A small self-supervised audio encoder (BEST-RQ), trained from scratch.
Model: 2.99M parameters, mfcc input, arch conformer, norm rmsnorm, activation relu, layers 6, width 160.
Data: trained on read English sentences (LibriTTS-R), 15625 training examples, 119.6 epochs.
Rows from block 3, named by matrix and row number. Each number is 500 + 50 x the weight over its row's rms, rounded and kept within 0 to 999. All counts start at 0. Numbers have three digits each. After the name is the row's rms in percent of the matrix's.
# pw1: conv module expand (GLU, value and gate stacked) (model.blocks.3.conv.pw1.weight, 320x160), inputs 0-53
pw1.37 113:561512488550547513508492472415512478499513457429550498567622496377499418488453527476592503542543504502542534474457563395458504382453454584572515492477462496511422
pw1.38 098:419394464503493529437520532491485495441525437546534475371472447547491467521447570451500511481486522413487491560512564518471528384525503515516440468481492519474485
pw1.39 088:519674539495444481549501499438529613422512470429497519477424554478515546557563448517440401519551505473490567511431479533513490499421543460453505520528410567432440
pw1.40 100:532580480595454509419498429521508531351606511481428499559521409494578447493536515503565499455454452468519486588539497524570526501497478533524515416537455516432545
pw1.41 099:483498548425504496441549441441476529562486510503464554544496470489502489500544579439481481540513501458501517578573479379528562529550522525548560542519475575547512
pw1.42 108:505495555491452435488497416508449424464523518453472383544514536519467568560490424506534458514481470500527487566531425428454495515437443566521623515462601606497494
pw1.43 096:508462466475465564495453612492570456482513519492530451402555482524515538573431517518459553537499545500536451443420471392508545460520524531524543541516440525504500
pw1.44 100:473528522518491564526510512431537532526581616512567456473536560513550549487517545576565549445500451489442544410539644380455551515494520531508422502445443436529503
pw1.45 098:469494500602470500545417517528496501441520504527501585517478557492465531522514497616589612484428514545511484491491509545591581515519482465492488448552584491554434
pw1.46 097:517504488489502456473470540533454491481543453563486482419515471537426439378458485526617444494541492540567462533499451495458554488573497403478568463472534532489491
pw1.47 086:428434471329526500423485558517516486498542405452538556567512474446452444491498547526485483519470452465442466591584513497508416444459507493504447580566507485458509
pw1.48 109:588507521480354508439556548505488490441556588543513491534453502470478544608587469433510518505371611521570516521531530485498490535477515533462599520431440519442464
pw1.49 086:438536468479494386545483495508484443498569481513528493341645483472583508475530563451404489466536451530450531521526498568520512500558412472594545376544579511604460
pw1.50 094:518429486448428540547539445511504468505458449550473572534490511451641489518513554506544405628480471523385531553485449477605507469516515555568480494468453531470485
pw1.51 084:461488519465493501492539498538441499471540510586561436489480481543525373508478514523465489529486505397593390534546529458509518623551445469461529461546476605542572
pw1.52 105:550541555535523518520459495522499578535490593612548556374455478464513506528373568512454557544467444399470441498443578526466507564422599559508420524512418595474414
pw1.53 100:509502392478527498435477519526364494415498496474480475509481492431535570465548490497512444552537467560574508619499470527505480519555477453418596519434571449501521
pw1.54 101:522527466528506568517463552445576512547443477492480527484527596530576528578506536608509510465503611523547541499430414480444483422493510496461453340613512467511495
pw1.55 103:474432453521512546562398542544459560478467527462434496513475567506520447538468625488526503475520419556501465457527514440513374528417415484511483549454566566481516
pw1.56 097:523511435485558412537549515457426559619474527454481456456541490545448434461549539492521552512570498533487548478404465486543562515482524498467437600555498451468543
pw1.57 092:504460534450497483487537430510432509413532509536462427475468579542490553456512603539473486475425515525495480495493444525617450494577594499496451559465423396485469
pw1.58 095:533352462590509475491537566489478471452485526461463511456467515482505492513584511566484687461527564462615559483573502434487542477510427448484490393519461502483456
pw1.59 099:511573470492516539422406443530477485496520610482449432440499547499492482428489481475453409521496593533558452459464557578491583443521477474509546490563524525562419
pw1.60 105:564528479532471586488420368456484550384538534510491440474548470552412455413606473565498524512495460489472438636472547477440472455497560546532613510488467527594538
pw1.61 107:441555509467423577578513418528509453437494471464445463503445507527538588491550506498496475512551529549546572463448431434539517383481530470438505490526544460495523
pw1.62 096:537553480456544428455499635466470439611468470521536403541405599434506514489476514425579526426550504562524514422497576520506515464508499479568474546443587511354539
pw1.63 098:554583535537424441454595487555521375465520458477505511519444522516511480484514534415469534579511547517547502524586552504532496561475508505500473548546550450531420
pw1.64 082:505480550476571622507506496506407525519438531604501505502465605531611578490438470489503524405507505506403518503507443476555427481552450557441499430440478440412494
pw1.65 106:401597474550487458571470425525588545571543459467499471496475467485484452492485367471491422526512512479489473543441542488555541504460487448545515510568465539548488
pw1.66 117:466520433509481472477419439550540489629476514528450499536524381466649505533634449507506498526485535525512478548511514417477545614572461395562452480450472536411487
pw1.67 103:500464519472484598473431531552581488530543545520523456469529486513569503562536447540548531436597542495506620471438585507500562534477520469600539556501484461526486
pw1.68 101:451442562500541506528576423391487425484486491529503495499438489463504505551499504542351438526386489517526442479404442489409620560524553517453529576499524582503482
pw1.69 111:596491532505522509442456503449510416561473487466547408503565531551567469437478459476560530460514446490568533578424504481511460567532396492576484527472526539519436
pw1.70 094:426424517625511554520522452451506524542512623591541425559482458508489492407450551551474440500424390388451400522480502559595570576459471587507400507434470421519542
pw1.71 093:506562525557486458460469516563428468484505473532480457466486552524562493495526488483559518493489404454408344478509571525443487484461532552427476500424528453487563
pw1.72 106:443509517509541418455536453511569504512470522524508447467454472492392451601539417437430443378473535558501526530520487506534449458499439503388521452564466588456464
pw1.73 105:477399559411468528502517537551462586426566490409532462566474577480513500482436514571578545515537540500410496501499541477610472522508467486494483606521504540454565
pw1.74 080:569601521443449565485551517547556602562527541552599515547508530427438472435499551451557514418549542508520549580532491569583485421476427475464530561458464442543499
pw1.75 096:501518458463559453481527524493414470539475549519554481508527393506501540434485564478551513454524490474556517458416451476526414443553550477455580467472569553404555
pw1.76 103:527482506427457442430477454591569520514347468464503492519532517513506503561507543414491560428607613462527531520551322467537543529511496431510524490506555464476456
pw1.77 104:490460497427537490484556489486560532563543513526496464495555493453423517553520491476520465570449482411555509506634520457506541446446415456487483426384402539438536
pw1.78 098:488588568459545473473566427568512425498526544561375483575524471459479545519471428589505498555407445502526521477491493504446532430543497518552513520461528492556567
pw1.79 106:532379429545448469401499499476493540521403508532525586438429459415512550473481459521534410572477628511445581506491574462451447524588493509565507501474569573525494
pw1.80 109:517641583585482443451527453542520502483526497484546368408523577572473505567456519528473453459446496541544560462502514477405472535485512437570523419583502504463510
pw1.81 100:515533546543461478463562510499513530378538453548461464500436474492512461573404482433532536450512551427537582483496476492494609500514422493541481496547516416504516
pw1.82 090:453522525442565491535503432482524473443541475503608453537494437530591464504471558466535501476441512513541540475543471462569477479384445539426577423505495528385515
pw1.83 098:532585487487522525475422401463440557608537504582533427598543435532603417524565532519418524587609491517487473478513491454508416429560558485446502438527489552499505
pw1.84 092:452450412528469526492503390524417475472520528578496550581573491472471550501485448505493535509514437464404528434504592549504550507571477538449571454462494531530473
pw1.85 090:526508556536525495463536459546369471500443564531480557472534494501432479556551493432560550435508476469541415450531459524511473509534567552521435505519464513536540
pw1.86 106:525529537457558589457509482530408615426587506500516534600505554526436514455537487492524490512542597475489418532475464459434532466407589453417501406566537541481473
pw1.87 102:549539547538576578430511486499502529490458528448473436599440458550428430444504521563515518541492584501474528500498575449507455528468585586488505409542585525440416
pw1.88 111:500480554529475431581420529499469545461608548633488438489470443604530465491565511522549532569438553479432458497415465408514522456454547579526489527434507404497557
pw1.89 085:546452408587534523384525540483503569539546507463462457580637517505505588497594515463474569414416523463495454438489555528457439451517510408496574419516607577389485
pw1.90 088:592492549422408526523443455478439563507525458461489523471433554542574523542461473532399452499512481528449618424433551490475503471602504495505462533472455549417465
pw1.91 109:518420514471519509493533557473403517438549604482524515576429514431585453506469489429554518471523493446562470533566461484522531524497462457452425496405447482469403
pw1.92 092:536447469419513532567428481462452590487403510562471482535461536495507549421505511530513432423503526523456434554484547569473515449463454483567515509550554451468418
pw1.93 103:527446469473579561448544417456473596508495490514544406435467571567548560538404499477519473491427495460561469594515509444408489543523487519549425470571530456417548
pw1.94 100:490499422474481434555568528519544518552471517416481466511467497444537489516480465504494547565521566541544496555497492499504496440434504469450488536519489629527467
pw1.95 097:556470559490486503471499525475532450510529445459476480438527474406436477476438431526571469513513586487523511533496499530561536543428449390360518519483511547476512
pw1.96 086:520586476653394526540512466454512461475448552437465551485589518501501596496468496536469559433596602470480426430486533468574556534498473521482560497527556443488470
pw1.97 107:465471538541517429479518509449500503467452441423496473582428512524481445486506473412369512458401494509524464466445552454497522493451590524493475542536477503487433
pw1.98 121:440453566482495526534516491541494562438538438459489482561463400540427522636503472542547505462463539411474461489420577526535426511565541482527520491434441420482526
pw1.99 094:612457380511498479504449496549497481494496574485519586595512501537565551525487518535596455479520593404452455500462555524583503529513523591430523558506482508501497
pw1.100 092:573493551507451426580452503444438539448558465490503404502380503544541528406492428539449539433550494506532473508561447583467535460517505495517607481557458494535498
pw1.101 096:496434454466569487517542472540528473473508463469430422493486481525561507450480439473494524468433468543449521451527602488570536492516511544477497496559511466514463
pw1.102 105:489547443532451494449613487542491508566486502527566500491564507407445567496473420433561490587459543458498445566467433480521511515570464507547516461588447557470442
pw1.103 104:529512512477539535461496656523536545530486450414498463599520502453486522481458493589480525462428447463512549517487553489489524473440610510463498489486476452548475
pw1.104 102:553454514554549478530563553472407465491501533377493497545491549472513402519426460555535546482508426535501513531527522466383547557475488517542512479478505551419512
pw1.105 100:524504601525498566558517545497462518545522531480430421574507471466490481408579468538638543464445421492478486592445574474404557417586537480440497550415544498528430
pw1.106 117:612504501590559536535498563521493475469488522523495399516472437454515396511549540500498437496411499532476633472456500503504495527447460514604537467528462557441510
pw1.107 094:507395490506493585408445529480447486460567506537428513604507493539433463477563539586535503520557506511544411530486492542467416477453516576492500581457461511490462
pw1.108 097:577480441576586534409470565517665505471516450517528446499526604612496523513503491519482533415503467484493552424565516487525475522450472538514504492511517525394571
pw1.109 108:461528465518514509498487539627464461507504484570478453496470414469530570567478510462407549565606430510443505556453510436510464439413456424566509478595481552464469
pw1.110 089:436515547440491495519525480535411478532492501585577523532494559493450577527531462519485570530499430531387422597574412485459563456469632486409514509570549625413478
pw1.111 107:493597475464457496551434540518559503503480534547495473481489599529507433478475481552507418538469582404515444589561440555468486502469540509471561450622517493578479
pw1.112 108:449514499451533449462463461510586553543477504551527486510408470514530392521554494374477506523516491570504525540525596495444559441567526517536521520494521540538607
pw1.113 091:485573505481552456501495537547545408501562534494532457518592574525538564537553488502538616505516503506502569507592504636453506512562482483433442635469416571499536
pw1.114 094:524644577548512486545441453561428450495429549470458539503506459472487576550551511533487506516463487454569504477433415593465520463451526535500469467472591566457577
pw1.115 106:539510461549478467517497460574579477431523400598404505498555492456441531475477530456453449484484540424424524423499581434427458476623498535487486390515520436591582
pw1.116 108:391481549557590534570496457441534492387551487567614418551447376447441512561561481382507572526572524496510484512458545537479431485567515480524457480452454600533403
pw1.117 107:575484444565526473471444495477507519502466472438505571506475486538440441482607505453458531569497471471511409508510604523528450467534433594466457482482575480516529
pw1.118 105:541526488502538375411420440573612570446475477513493452538542571495427445506465514534634417520428537531482507462505465571553502549448562479525516520616551507575548
pw1.119 093:490431583538422456448457518452493473502518578382507461448496502411573499480493437481542484460564487565582487523493533502442499446460501439457475518482499508524522
pw1.120 102:558514526432563446527412487525509521501471403451461606404521553458483452492521479421474548483470451471510485465537472532557617552540462556471518532602565593500507
pw1.121 096:457564496458466536532594522581563492450444508519501509517505407547440494497509447455486475555509460437463523428529546643474522505467450450442465508533450502511470
pw1.122 096:525430475536566477451517422589439517514564525645544499440526525517551537439464516379460500567553510596529534516537625568473522485614650463543511454463468525507522
pw1.123 102:545461454532397410485488493560545564540476435467511523556436476549573538531503531481499469468477520545497437584513588611493587463499427489512494543441443555591593
pw1.124 083:535506430412511421636519527508457492502514545487493454507425549478456450434418416573590479499479520501495495472496549508500475507572470472510491480578552538543500
pw1.125 113:491557527457549612522539564529499535458521574415479482468569489509525543562499505583524507404462595519526496502557478510540496479498512530500457501530492570407393
pw1.126 097:403473452638519547543485514481515521547536501481454432500535482476531578503542497525612422486585489600493458590546522552471475518422594404445462388464534527579537
pw1.127 095:526485459475556566477460491496465446502453424561504501491467486488516533419523552538461487508520519500539446485528426477455454478588494400445611429495438475539619
pw1.128 098:401525451492432486582495425471520494512426520552450448434401482486527506529443529457485523407462564547535383499470546473544423537558551380543443517489555522498489
pw1.129 098:527524465475501479459344504508520534469482498507466509460522506455513484569511493520473541449494466409538470512490537427488500547530485429448509537545457558502560
pw1.130 104:473460475535537485515463539541524473513457427495545520574507506604455551546460507476466492535564535494552482498434439557522514486405488500471526559498434525432424
pw1.131 097:432527482541486488504568469431455500575476430512447469455469461546550586530523492519501413508581512515575445378487558485499515510422512508561540485466499505434518
pw1.132 095:504536479571625447499438586459557511562486349475457480464476453516529437424492499498502565534462455578506500515532515527531479483467531528484411485517434536495482
pw1.133 096:519444492406573491507582453517430398500477579461458550539474470490457489503496469479428533556510510595538505456524507503508411499428520489495582561488489490523424
pw1.134 102:520568477521568564488491483570520448605555450526500492528424451551450415469464463500477571543454465478591460521367477447519509509460516595483448477483605505541563
pw1.135 107:474410520536462559435475544531601578466512515544489487466548561503511590520510471467566461502494509527446506532484444462460520579486511457546431465452506568546557
pw1.136 108:508401564555510563497509528502490513499504500545532486492572459519457559514474538417496493462476533544457550556550485494512475512507516568474482518472523407486520
pw1.137 095:422569501431462538465387608491508462490616451501598452530472513468509475461521528498527494573525422451503552533484518499525488528446609578424428578487578481602533
pw1.138 086:440621530488507537497511515460393440534384487428477527539509490535525529454375467509451577483504490442540481487479567470540401585520505424474522491478476496529481
pw1.139 090:564487493529519466545561481571489512453525490474528482522542487569543544540492521522559564450569413518500507519473457558530551589453521481604378454497517541474594
pw1.140 109:541468443470412521528557531516418539530555590507560502461473410469525608411453555484472477474503456418482495478507518550541483469487479574536596510593486527591537
pw1.141 108:488503448417608490550543402485516487448430486509520549484507503415485602503437474469466432489506566578514531514457411485528529583451501515487489598477511513551460
pw1.142 094:492478452487540511518460424495494552426522539499448468513446454559516580422487465481532457571463520541541455530529560467453583445438478539493452401464507505464482
pw1.143 089:419540502511503632562489504542453521557551552476475489504464572553458444479541527568391532480496577421486537584497539466575555479513533545482497558468437471445527
pw1.144 103:444492570586459529512428440547526517550499504494625461609539511493529440464535594523546519447439398490456539527580466498402537479488405473562476502402520575553474
pw1.145 108:526473500527487561440558529475572460515485489415534503454498506528437420520466430463413475358505444523459483562496634409510498635548429500527489498460524473515485
pw1.146 088:553436493539525460399500577458448448519521497444579538538573448503567544502451474401496457482469472685575589526531549477444437510485519495475465514530490531532450
pw1.147 092:563413514544472460580496510396562464573500481493466572533521536414469519479534479474496433504441412400487455493439551561508596395500424479467506458553432502570517
pw1.148 091:508501558496539426570494491532525523561583401515564433512504492432522530502454507577442592524519410588534486505460553541536462525516474458434550525486492539508459
pw1.149 081:453468556495479456471496575557535387481546510459500486555487560557516558504532532476478410427478512482370453548436450499505465453507529536457482435521516444514411
pw1.150 092:633492432460454595513487570521576506497528454510581476490478508592489490495454446480470582482497408429477553475554388517517452531419547485530536440422490482463516
pw1.151 110:428554539421582569511468499490478502460446505555568508529496472492482523453467568483431529426504481459468514451480468457539527502473556427591490481404534483500432
pw1.152 101:515655590500527396486492525489415441508456515533571463434437469514543557503560543516669581497423535545528493519556427530540441438523501436541469605470472510554536
pw1.153 096:430565598562435507437552602594498548460434472451511502536525563471490532522512484464495480501550495528470557537540490536474447475511516598440517458542486545537608
pw1.154 093:457525478476521498529379465479453574452447557544520452541539479595508441487504548522491535530480576426468452556404499504408520430543440487440487472512443502551531
pw1.155 100:498476460512565480464568564547483515461635450501423508464465435452469432519596482532505519430488479518532430476476485522603551568461481422625494480488552534497479
pw1.156 095:503511495441457498444542523389578514402612533545458473484486454525463526560511497577509504393470539505466501510564570585414493419455518450506561487584575422533387
pw1.157 097:489606497491417480464575491416439504548577467477494513491499556522450421504550467558413475511533527485469556495482452445505497470565344561519509493440492485467486
pw1.158 099:609490532459466419436459433540502558584530461591471513472455571507518538424507474569510479532563534578542524533495467598613528532530451514473395537426498500574479
pw1.159 100:509422455512440507482443470539441622441486530532559553411480459437542582437477479507569522536433526517496528557391446439489497551460494545491417569557468490453527
pw1.160 115:572473495552515451457545460426534499505464560492516563492585460395533516438498423491402543517434436573443518584602499466530496458469611537474488509454487499496454
pw1.161 096:513448378420568455459471548419536510487541406491543581479560648453504465508546458417536616481467431501499540434580408495432392534485484438525499509508588508436471
pw1.162 100:455536527472543469519529488568550430518555535466450509381577493453502410411517448499499481525476539433553511473450590514606485625537452512491480459407535483399537
pw1.163 102:460507442577484549549467476529558600531452490467545498582651533507501536490540514550481527540528440493548542548557488494467473505480479384500469521481507519406459
pw1.164 102:495522509518405527618496443535516453473479510438470465626502490569439484494471442522493416534474488428542556437490514558489478458371524566549465440417526534507499
pw1.165 111:477468411496382525435542472485458536404578446630531508503558467449558408466484508506410487547404467397506560486501499563572393498477535504536559465489585440558568
pw1.166 110:506499418393540496432543401457480453489511516548430474502467472505473533625484535460511500472424488501558535566511579474497425549476482457512556512367507438432473
pw1.167 106:441491533475483513493551537559542496455550508500589511470498502531563476485623529467517473461465489556577479468475598470427587549524514640478415486505539506475524
pw1.168 101:506466518592534454514449528491507523503499506502529435514506559554446490480455532468476505458488550461472430481526468406527480593551527465600482469567535467501509
pw1.169 100:497472443544525497470576576442421515497501565394514428516518580505561514438508456432431500546582481446464423538449493557534609546495572550482474568544556547521580
pw1.170 114:521527535540406539611450495461507468499563483488512523479522548498554382496473433444465593485513503522446525440493418509531432590543488471559438505545535421508460
pw1.171 093:526506438492553515535588428426601486486441529489507577598496445493541467533516465548539466564360461479561514523481428499495467461512494477495583560461537395502531
pw1.172 109:457539542539539345544479452437497431491565506458532475461504500537477510443518498426491508421571564559439443572427470549531459502394543477490476565469585517630593
pw1.173 095:481412481551507610540477586432573585538505544434525574546450536518522473413583535522539414583512537495556443479510545531525438495500424436454555522580549478544495
pw1.174 111:545488536494528504463441478439394502528438573428477515445491542545490577455531483479500522529476574323459538574464515595474501466454571551440529531597484534458593
pw1.175 119:439572482446474546466517523475515607511514565398405461464498607518508428470434517416560493449458464520484531560520493521421547495506460549519510489518495579504475
pw1.176 095:462493474538453495406508517523449578465467492473480484583557430482487433448516482396476570468541510550527560493388466546535466534625470561465524447453473494616500
pw1.177 102:469509547509418504470556399464519560531605501515565566581538438495449399469396547545395474524535569501572427582545416516431515515476468483496476374444601483511506
pw1.178 104:433518558492521538555560500578556472514439424528477460520534629414487450499425436544560400388485472565512476524488481494446574517456547572525487558541449524543430
pw1.179 100:571506413486473559484456453527500504529636571419523551400381554548467627408536531571499509480483578495552572509436509465413459533570516574421465552508528429535567
pw1.180 091:566459437506529409539526552440546557522531494540546536460603471486428450495497519513511580513497533582581504385516468549462486521446589448534409560433461539499564
pw1.181 095:380532514536456551512517461492510445526539495455523620432471477489488446525439445562449452542461495571509508473519511464432499448570560514600472474485492461534556
pw1.182 098:453513447438402452495483462469448588531586513505521502480437573534487518534546456472515392459455581509548501457581494490384483593497506497378532506557435588470499
pw1.183 096:429453494477458532460565419524582534461494539507493563477528448574452509567556578524564457491528500487529549478528413512413506498426502575475527493437537460469510
pw1.184 096:412502551611444482515448531545552449468523452395398492532491537533507528532552461388488522531505449510448510573465501575536493561532504600472503536523447507566494
pw1.185 096:490497477494428459455613494487502429488532377552419489585489507566543535491547474582433466477518525536449433576510592531501468571594391433512495471488544555470551
pw1.186 099:536507495525533547596473588548477582504581480480487577586500573505522514504500458545517350554531419450484512477516474510511546373506488545558457387450530454513416
pw1.187 092:479426424503432471410425470522488447523493491405614536515394408531484475565586414446484495507455505469541517584518443509493465465554478559515506573513547513527545
pw1.188 092:577513476495470587523479588552659437515452532518466520508518462458491440586482438543458455413451526422444503513442456490530404504434431531523520502612535470454450
pw1.189 106:554547391494437563533552513395550446424495505467521496590564522391518564513469561493499529440531514491499418602485473609472411412460511426473559577470506502542599
pw1.190 099:487474563503577494471569489521458539586441493534526496531470491499533499468472522450527509558488484530586446407523556439387523600490521575522526564501543477509459
pw1.191 099:500460483493550448522453434459453559517513518453571529388578485561580546448508474526590461480566439532556454535491460483488514461436538494523507481498470447563473
pw1.192 092:490424545456538531463558641576540513535496523586542530544469493529460531483546586427486448531486521474509451525545404493514476531464461456447456508640426515405435
pw1.193 106:473406505515537609483530502485535439507510470521564494402450473408403543452469435452464472515495560392515454576479481516517567518456534521545565442476442415431514
pw1.194 091:478475503505565491498492437483499500454461519475415531460582623581506541457490506512517530502396437466457499522429583520491483373425421508544491487519483519551484
pw1.195 096:517527465539541452570613519586535468552525577472406539457456530482488494526510447428564528485582457436527548522434573514521471457411552598540493499443556473476557
pw1.196 119:530485474569524469468482469518462487407494472532474583461483458582543500547523536445514460495458515411515476575554537471547564602518562538518419540532524568492519
pw1.197 101:491477435521579474564473531472443440526561510450484466465550528346452447535609463455532487428537433507605557406616584457499464567464503482510539483492517499525510
pw1.198 105:524581567537505511572515526462450515548524506545526560466456474469559526512532508559534493504525497459395503458532503532492574543490477475471595384495359489555475
pw1.199 093:455555493476425493553386494456516489490445550420542457600482468449478563542534450440453402437560549573497573496476507503420521428490444599519515513530441506387427
pw1.200 099:483479496538511541538486567467551497552466464563481428515500557475512487558419476508360531554536516468545513422503536517463504468559481564517523515441505433509453
pw1.201 104:520500460544482564456428556488497387539483419562556450503462563529464518452420483541471438558557484539469494544480547480566497483532514563468522488423527511619415
pw1.202 098:409441502551470467428503519461431499399535468480448429521522509547516551508498453549511540491431436504496561543547426355520511487475424518494428513564530501539531
pw1.203 099:561539498516524462518449448472479528517506418538504486483580538474534433510486514421406383455532540504416472474480469535507506533425494556596443486552618564483482
pw1.204 109:440492469496382571529522554481505510586523484489600513434528575453468544565482442541488464619418585423513517448465405444499478503487464445471429571465464486594492
pw1.205 091:530494408499490444578451416547503569470524568530468494485493553512443455507573442642499558508468542527568434500499493483576533495514583504463467507488458451532475
pw1.206 092:509490580536545528534582488479535556479527538513441525549582500472520521413486515488464530467411447492545505412437502522539525569457618551450445548518543595433548
pw1.207 092:446493517457514538480505490449564517559525459457568512520493549499396561498475512531452476408464484501444521612636515489475436450523493515482439576568459558433414
pw1.208 103:527443509491495494497515512540456454504486529411478467523564431522471492412528545568588504505483476471536412499527402456504511475558503413516557470596480552411474
pw1.209 091:501557532406470453457518470466547494537474437598541450389624487502544539438443541437467484481417535535528517513464605551559513502477440497559478522471490430512407
pw1.210 099:378522534517530498569398480474563576437539530507472430579484536532440503583477442526476535440489370559576468482534487585479434559535399502508505504558514473502476
pw1.211 093:492533482505497496476425536525494582552486406440438524410534426453454505545484518420530490486456601553527505502515526512474566492464497528459449477456466448517551
pw1.212 109:483522470475506476494484452406508421456496471484379452547519439446419515483580571477484451544579561510550536484473535450434563415603380550535551484472639426509512
pw1.213 091:593402516523518573500490513471392475446506539572472503508537558493444384437550518457393478454550495459460449501485430513601458485509480540577506459507564396465485
pw1.214 110:486520521514421463528503466489513543520492467479460482535493530441565442547557476578503596470433602552475576513528475477472548426444480587465465423544462484420522
pw1.215 111:466461558451353536504437482504467453488519544551545456522465471519576521477535488514568488498527487510577442536500399517489523513539509542517387402504504597542577
pw1.216 097:438481492506467448448521503444470403541535462513601423548560477419531407489428511469530509488441465440438441478406579556423499553591558540522522417524556500453563
pw1.217 085:425484511508477570440501582479495474609540551511520511446500408440418498536566456514540560523511576494487525513571594496444491526448508436470484532365514578536516
pw1.218 098:424524480432512498430527478595557474492444470480523453538495486543507467484456504439408412416491548492534524479479534503528331550511572563518427575514566573513576
pw1.219 099:582487505575492506490476474570470478533507531433521489530523531447438439457479478547453456484543406535570457523455511525450476553471444509572526478524619465547535
pw1.220 104:560500549516530483498420509533464578429580471501504441460496481431512440420462466505577508607627552480503510577444457525485500522475461459491432478565474521464462
pw1.221 101:530495423539404563567522412527411479478496473497525506494548503478462514530435586511537564542381493476472545518561495502554529453488556472480463489453550362523447
pw1.222 108:473466524505432500553533442460548600452527505565451596459472545460478499671537478551532508481422468601555462518443451462520479638528496554492431436623516509457467
pw1.223 102:508403558550539477423463515383503499562410508519555420486592543448537445478529522572524530481516501516492429569501506520434543478556509494552501462556477551386538
pw1.224 093:496481508403472394512469374593532435553522587543479442491499424496404476490492478476530458496527538452511523512488569552489543464528388394542494534575582530525489
pw1.225 097:514473473467472452539452520478391474541447454478464538525528483545548539533546444504532508444504466453520465487509437447442546575545510558475482553425611465532488
pw1.226 115:550485534478521578564535417455472525565480520492475511503454577516422409514443549536419542508522486469559569418527553545509564445517469561483507466543419511591520
pw1.227 103:561556576585491443591526539478461551511488480496458466503553457473463421507463530491546556522510415454525586506563470540596603408518507598505498506459556528370495
pw1.228 098:542526524475446405460410631488484510490582462576513572559567518497560437514475517503469553470507478490502548513544552503516300542449526514482503445575555400510556
pw1.229 091:446531491449484498569514439502470489501523552519551545510535448534541433436446548516422465537473537456467513460539512559546498517507499550501432557566515386489547
pw1.230 100:496544498436401511465497639524491558451468505436497532460432484524540557476455513533480545441498503595491460447548485501504530537424509536485473458498521447491471
pw1.231 108:503475486461370470507591484532473402429503463521522519491447477542579477496413545555437539622540451505500507606513501484424595454568543512536491557491483463542516
pw1.232 088:439482546505501570577540460475449484547533515423562526504431555559526565434489614479449492508494482420513522462476462453404569592488542514420462566526469477487634
pw1.233 096:380437480403450447531454486440515533481477430391424472408392470495480499479575472495549605443463415492448441488524492478551503460575464486539490549424591410477520
pw1.234 106:465505539470449476516522463516504603538524545600552501427485567449492495523426573551538490420406623532496448613526463477507426417462440426511532458502475564501410
pw1.235 092:463509523513487445463515513523485511443496412467476514409536463468492584547517468509552573477495540482574454532481553524512504624539508542505533610586502506543426
pw1.236 106:493412448539475578545515609525429515463572460472387474473530510498489522469454513521471567454470449451495474544558511545512464562551491517515469489562431576528541
pw1.237 091:477506497471463573529568453495513504504514561496450460566514567451527568485489584559558524537465470530603383546563521536439531534556599539477535597430500527478491
pw1.238 090:504507569426511513466547501506482496561499626558413443548485532446502560473547467513550486455354473566508455498529471455559474407613466486447552512516518489536523
pw1.239 105:520532459554439408522408486514443505509441546512477622535508421537498544543478545514529450503445481611581530552530514602578475427545476499513506518474520492486443
pw1.240 098:536451475488455465551517546499481534485419532458430634549504475475555554518567478468486519495460478462436526518530536510558620514595559533483501523362513463497515
pw1.241 104:482424566505491538444454409445522558488519541435426476500405541542532495469596557492442498475525552585468470408489491514493530576462562523533524463531539522517499
pw1.242 100:389439497508514500498486460505570500493441475557444579505451454552486416477519414484434470523502429469496428457511451482436512547495533480403569580535473529531556
pw1.243 098:412388519468479496444533518602469507475476497509554573393488452515414548402488484529493510474383495435462505543492575533527498523486490506531533564441527501551536
pw1.244 101:401443449497474497473514402489494561509501530527492531581527443468423537501511383557446463488522457509493514469521502549452462552435431554509462453505546560581451
pw1.245 084:523496463484504417526563443460559498573511434531533498502616518580434535488551540403472492418416499501520446581418503483487500452519507454524560478561419431550490
pw1.246 115:553506466482549519460442509493512559435512537513464571558516531555477533435593475469625464571509447480493479458476454436406578517462606482449517527440523516496494
pw1.247 107:473448456500407431498529499460487495436423547534539528486477593508569539446524544525560426467550418468544469464462475456425528417520533539485565551545512538491564
pw1.248 092:572651474401486640427533513440476462521436493469558600513596557474459556482479429478497453476506462533587572561530555483387417483482475470522496458470476465537578
pw1.249 093:448527486574432529531475446473483435545472477581491378434525426514526559513500527509575551548490483585565464461574550504518510513462503481439570632454537465384536
pw1.250 093:515511479490576473616434468522621496515525521412541599535524494547470523487582494541552514543489488489513444479601416559518585442456604497523522530503556449508596
pw1.251 107:420500475447559611498539493544467592505558434475488586437527541481585461573499506572565547405516556474496533488522486602544430487439435506556516480569497567510547
pw1.252 088:583410561507464525513502505558537488409501537570599611581631469532521437550411482588508450461523509455432490558522438460493514484541568457582453475449554470460462
pw1.253 088:518494439610551446554564448543510523425560523537547445523479492555518451518488517535458416461513440532531552496524550430536594517462443559573493508509564478481560
pw1.254 103:491420572664504444529532456436533594458464447433381447490522538649585577502394583512473556463479462443547487438484539556496637459508526400521436518455529464501587
pw1.255 095:524456474520461504465531507531538504481537483434505440497532568504471510464549523501438491519499459473483560484497459411434469440549574566542364503524544417581452
pw1.256 095:486526510512428509423522445460512495476517528537443437373516464473527470468551551500495514499540599477485512467482472433555497511411550592549464534474526464515508
pw1.257 104:500466379506571447519484548528503430608512591550500460357513560583500491518410500554553489574542562522511488472582500471481546480543542547543441375518480564436489
pw1.258 093:414428532521547447484478439510453472505513505487459531503524523511583394367550483497530467438527510537497476542516495521548557536496494519431480492579471475607427
pw1.259 086:528508510537526527430493447568513451601505544494494535520433435593482435507558444574467469484526511398389550443520520543525470572480441540422533490513512529481561
pw1.260 106:587478513368560547580490525477406616489491538489604494540535504553487518465546476484488459532476414581524493408508509433482426557498505520496483521508516471445475
pw1.261 114:361530401509534455506503497565603537528481526484552549454462496413516485534579519459535421516516473521486377583506490454348432516587527501466519492526499476529525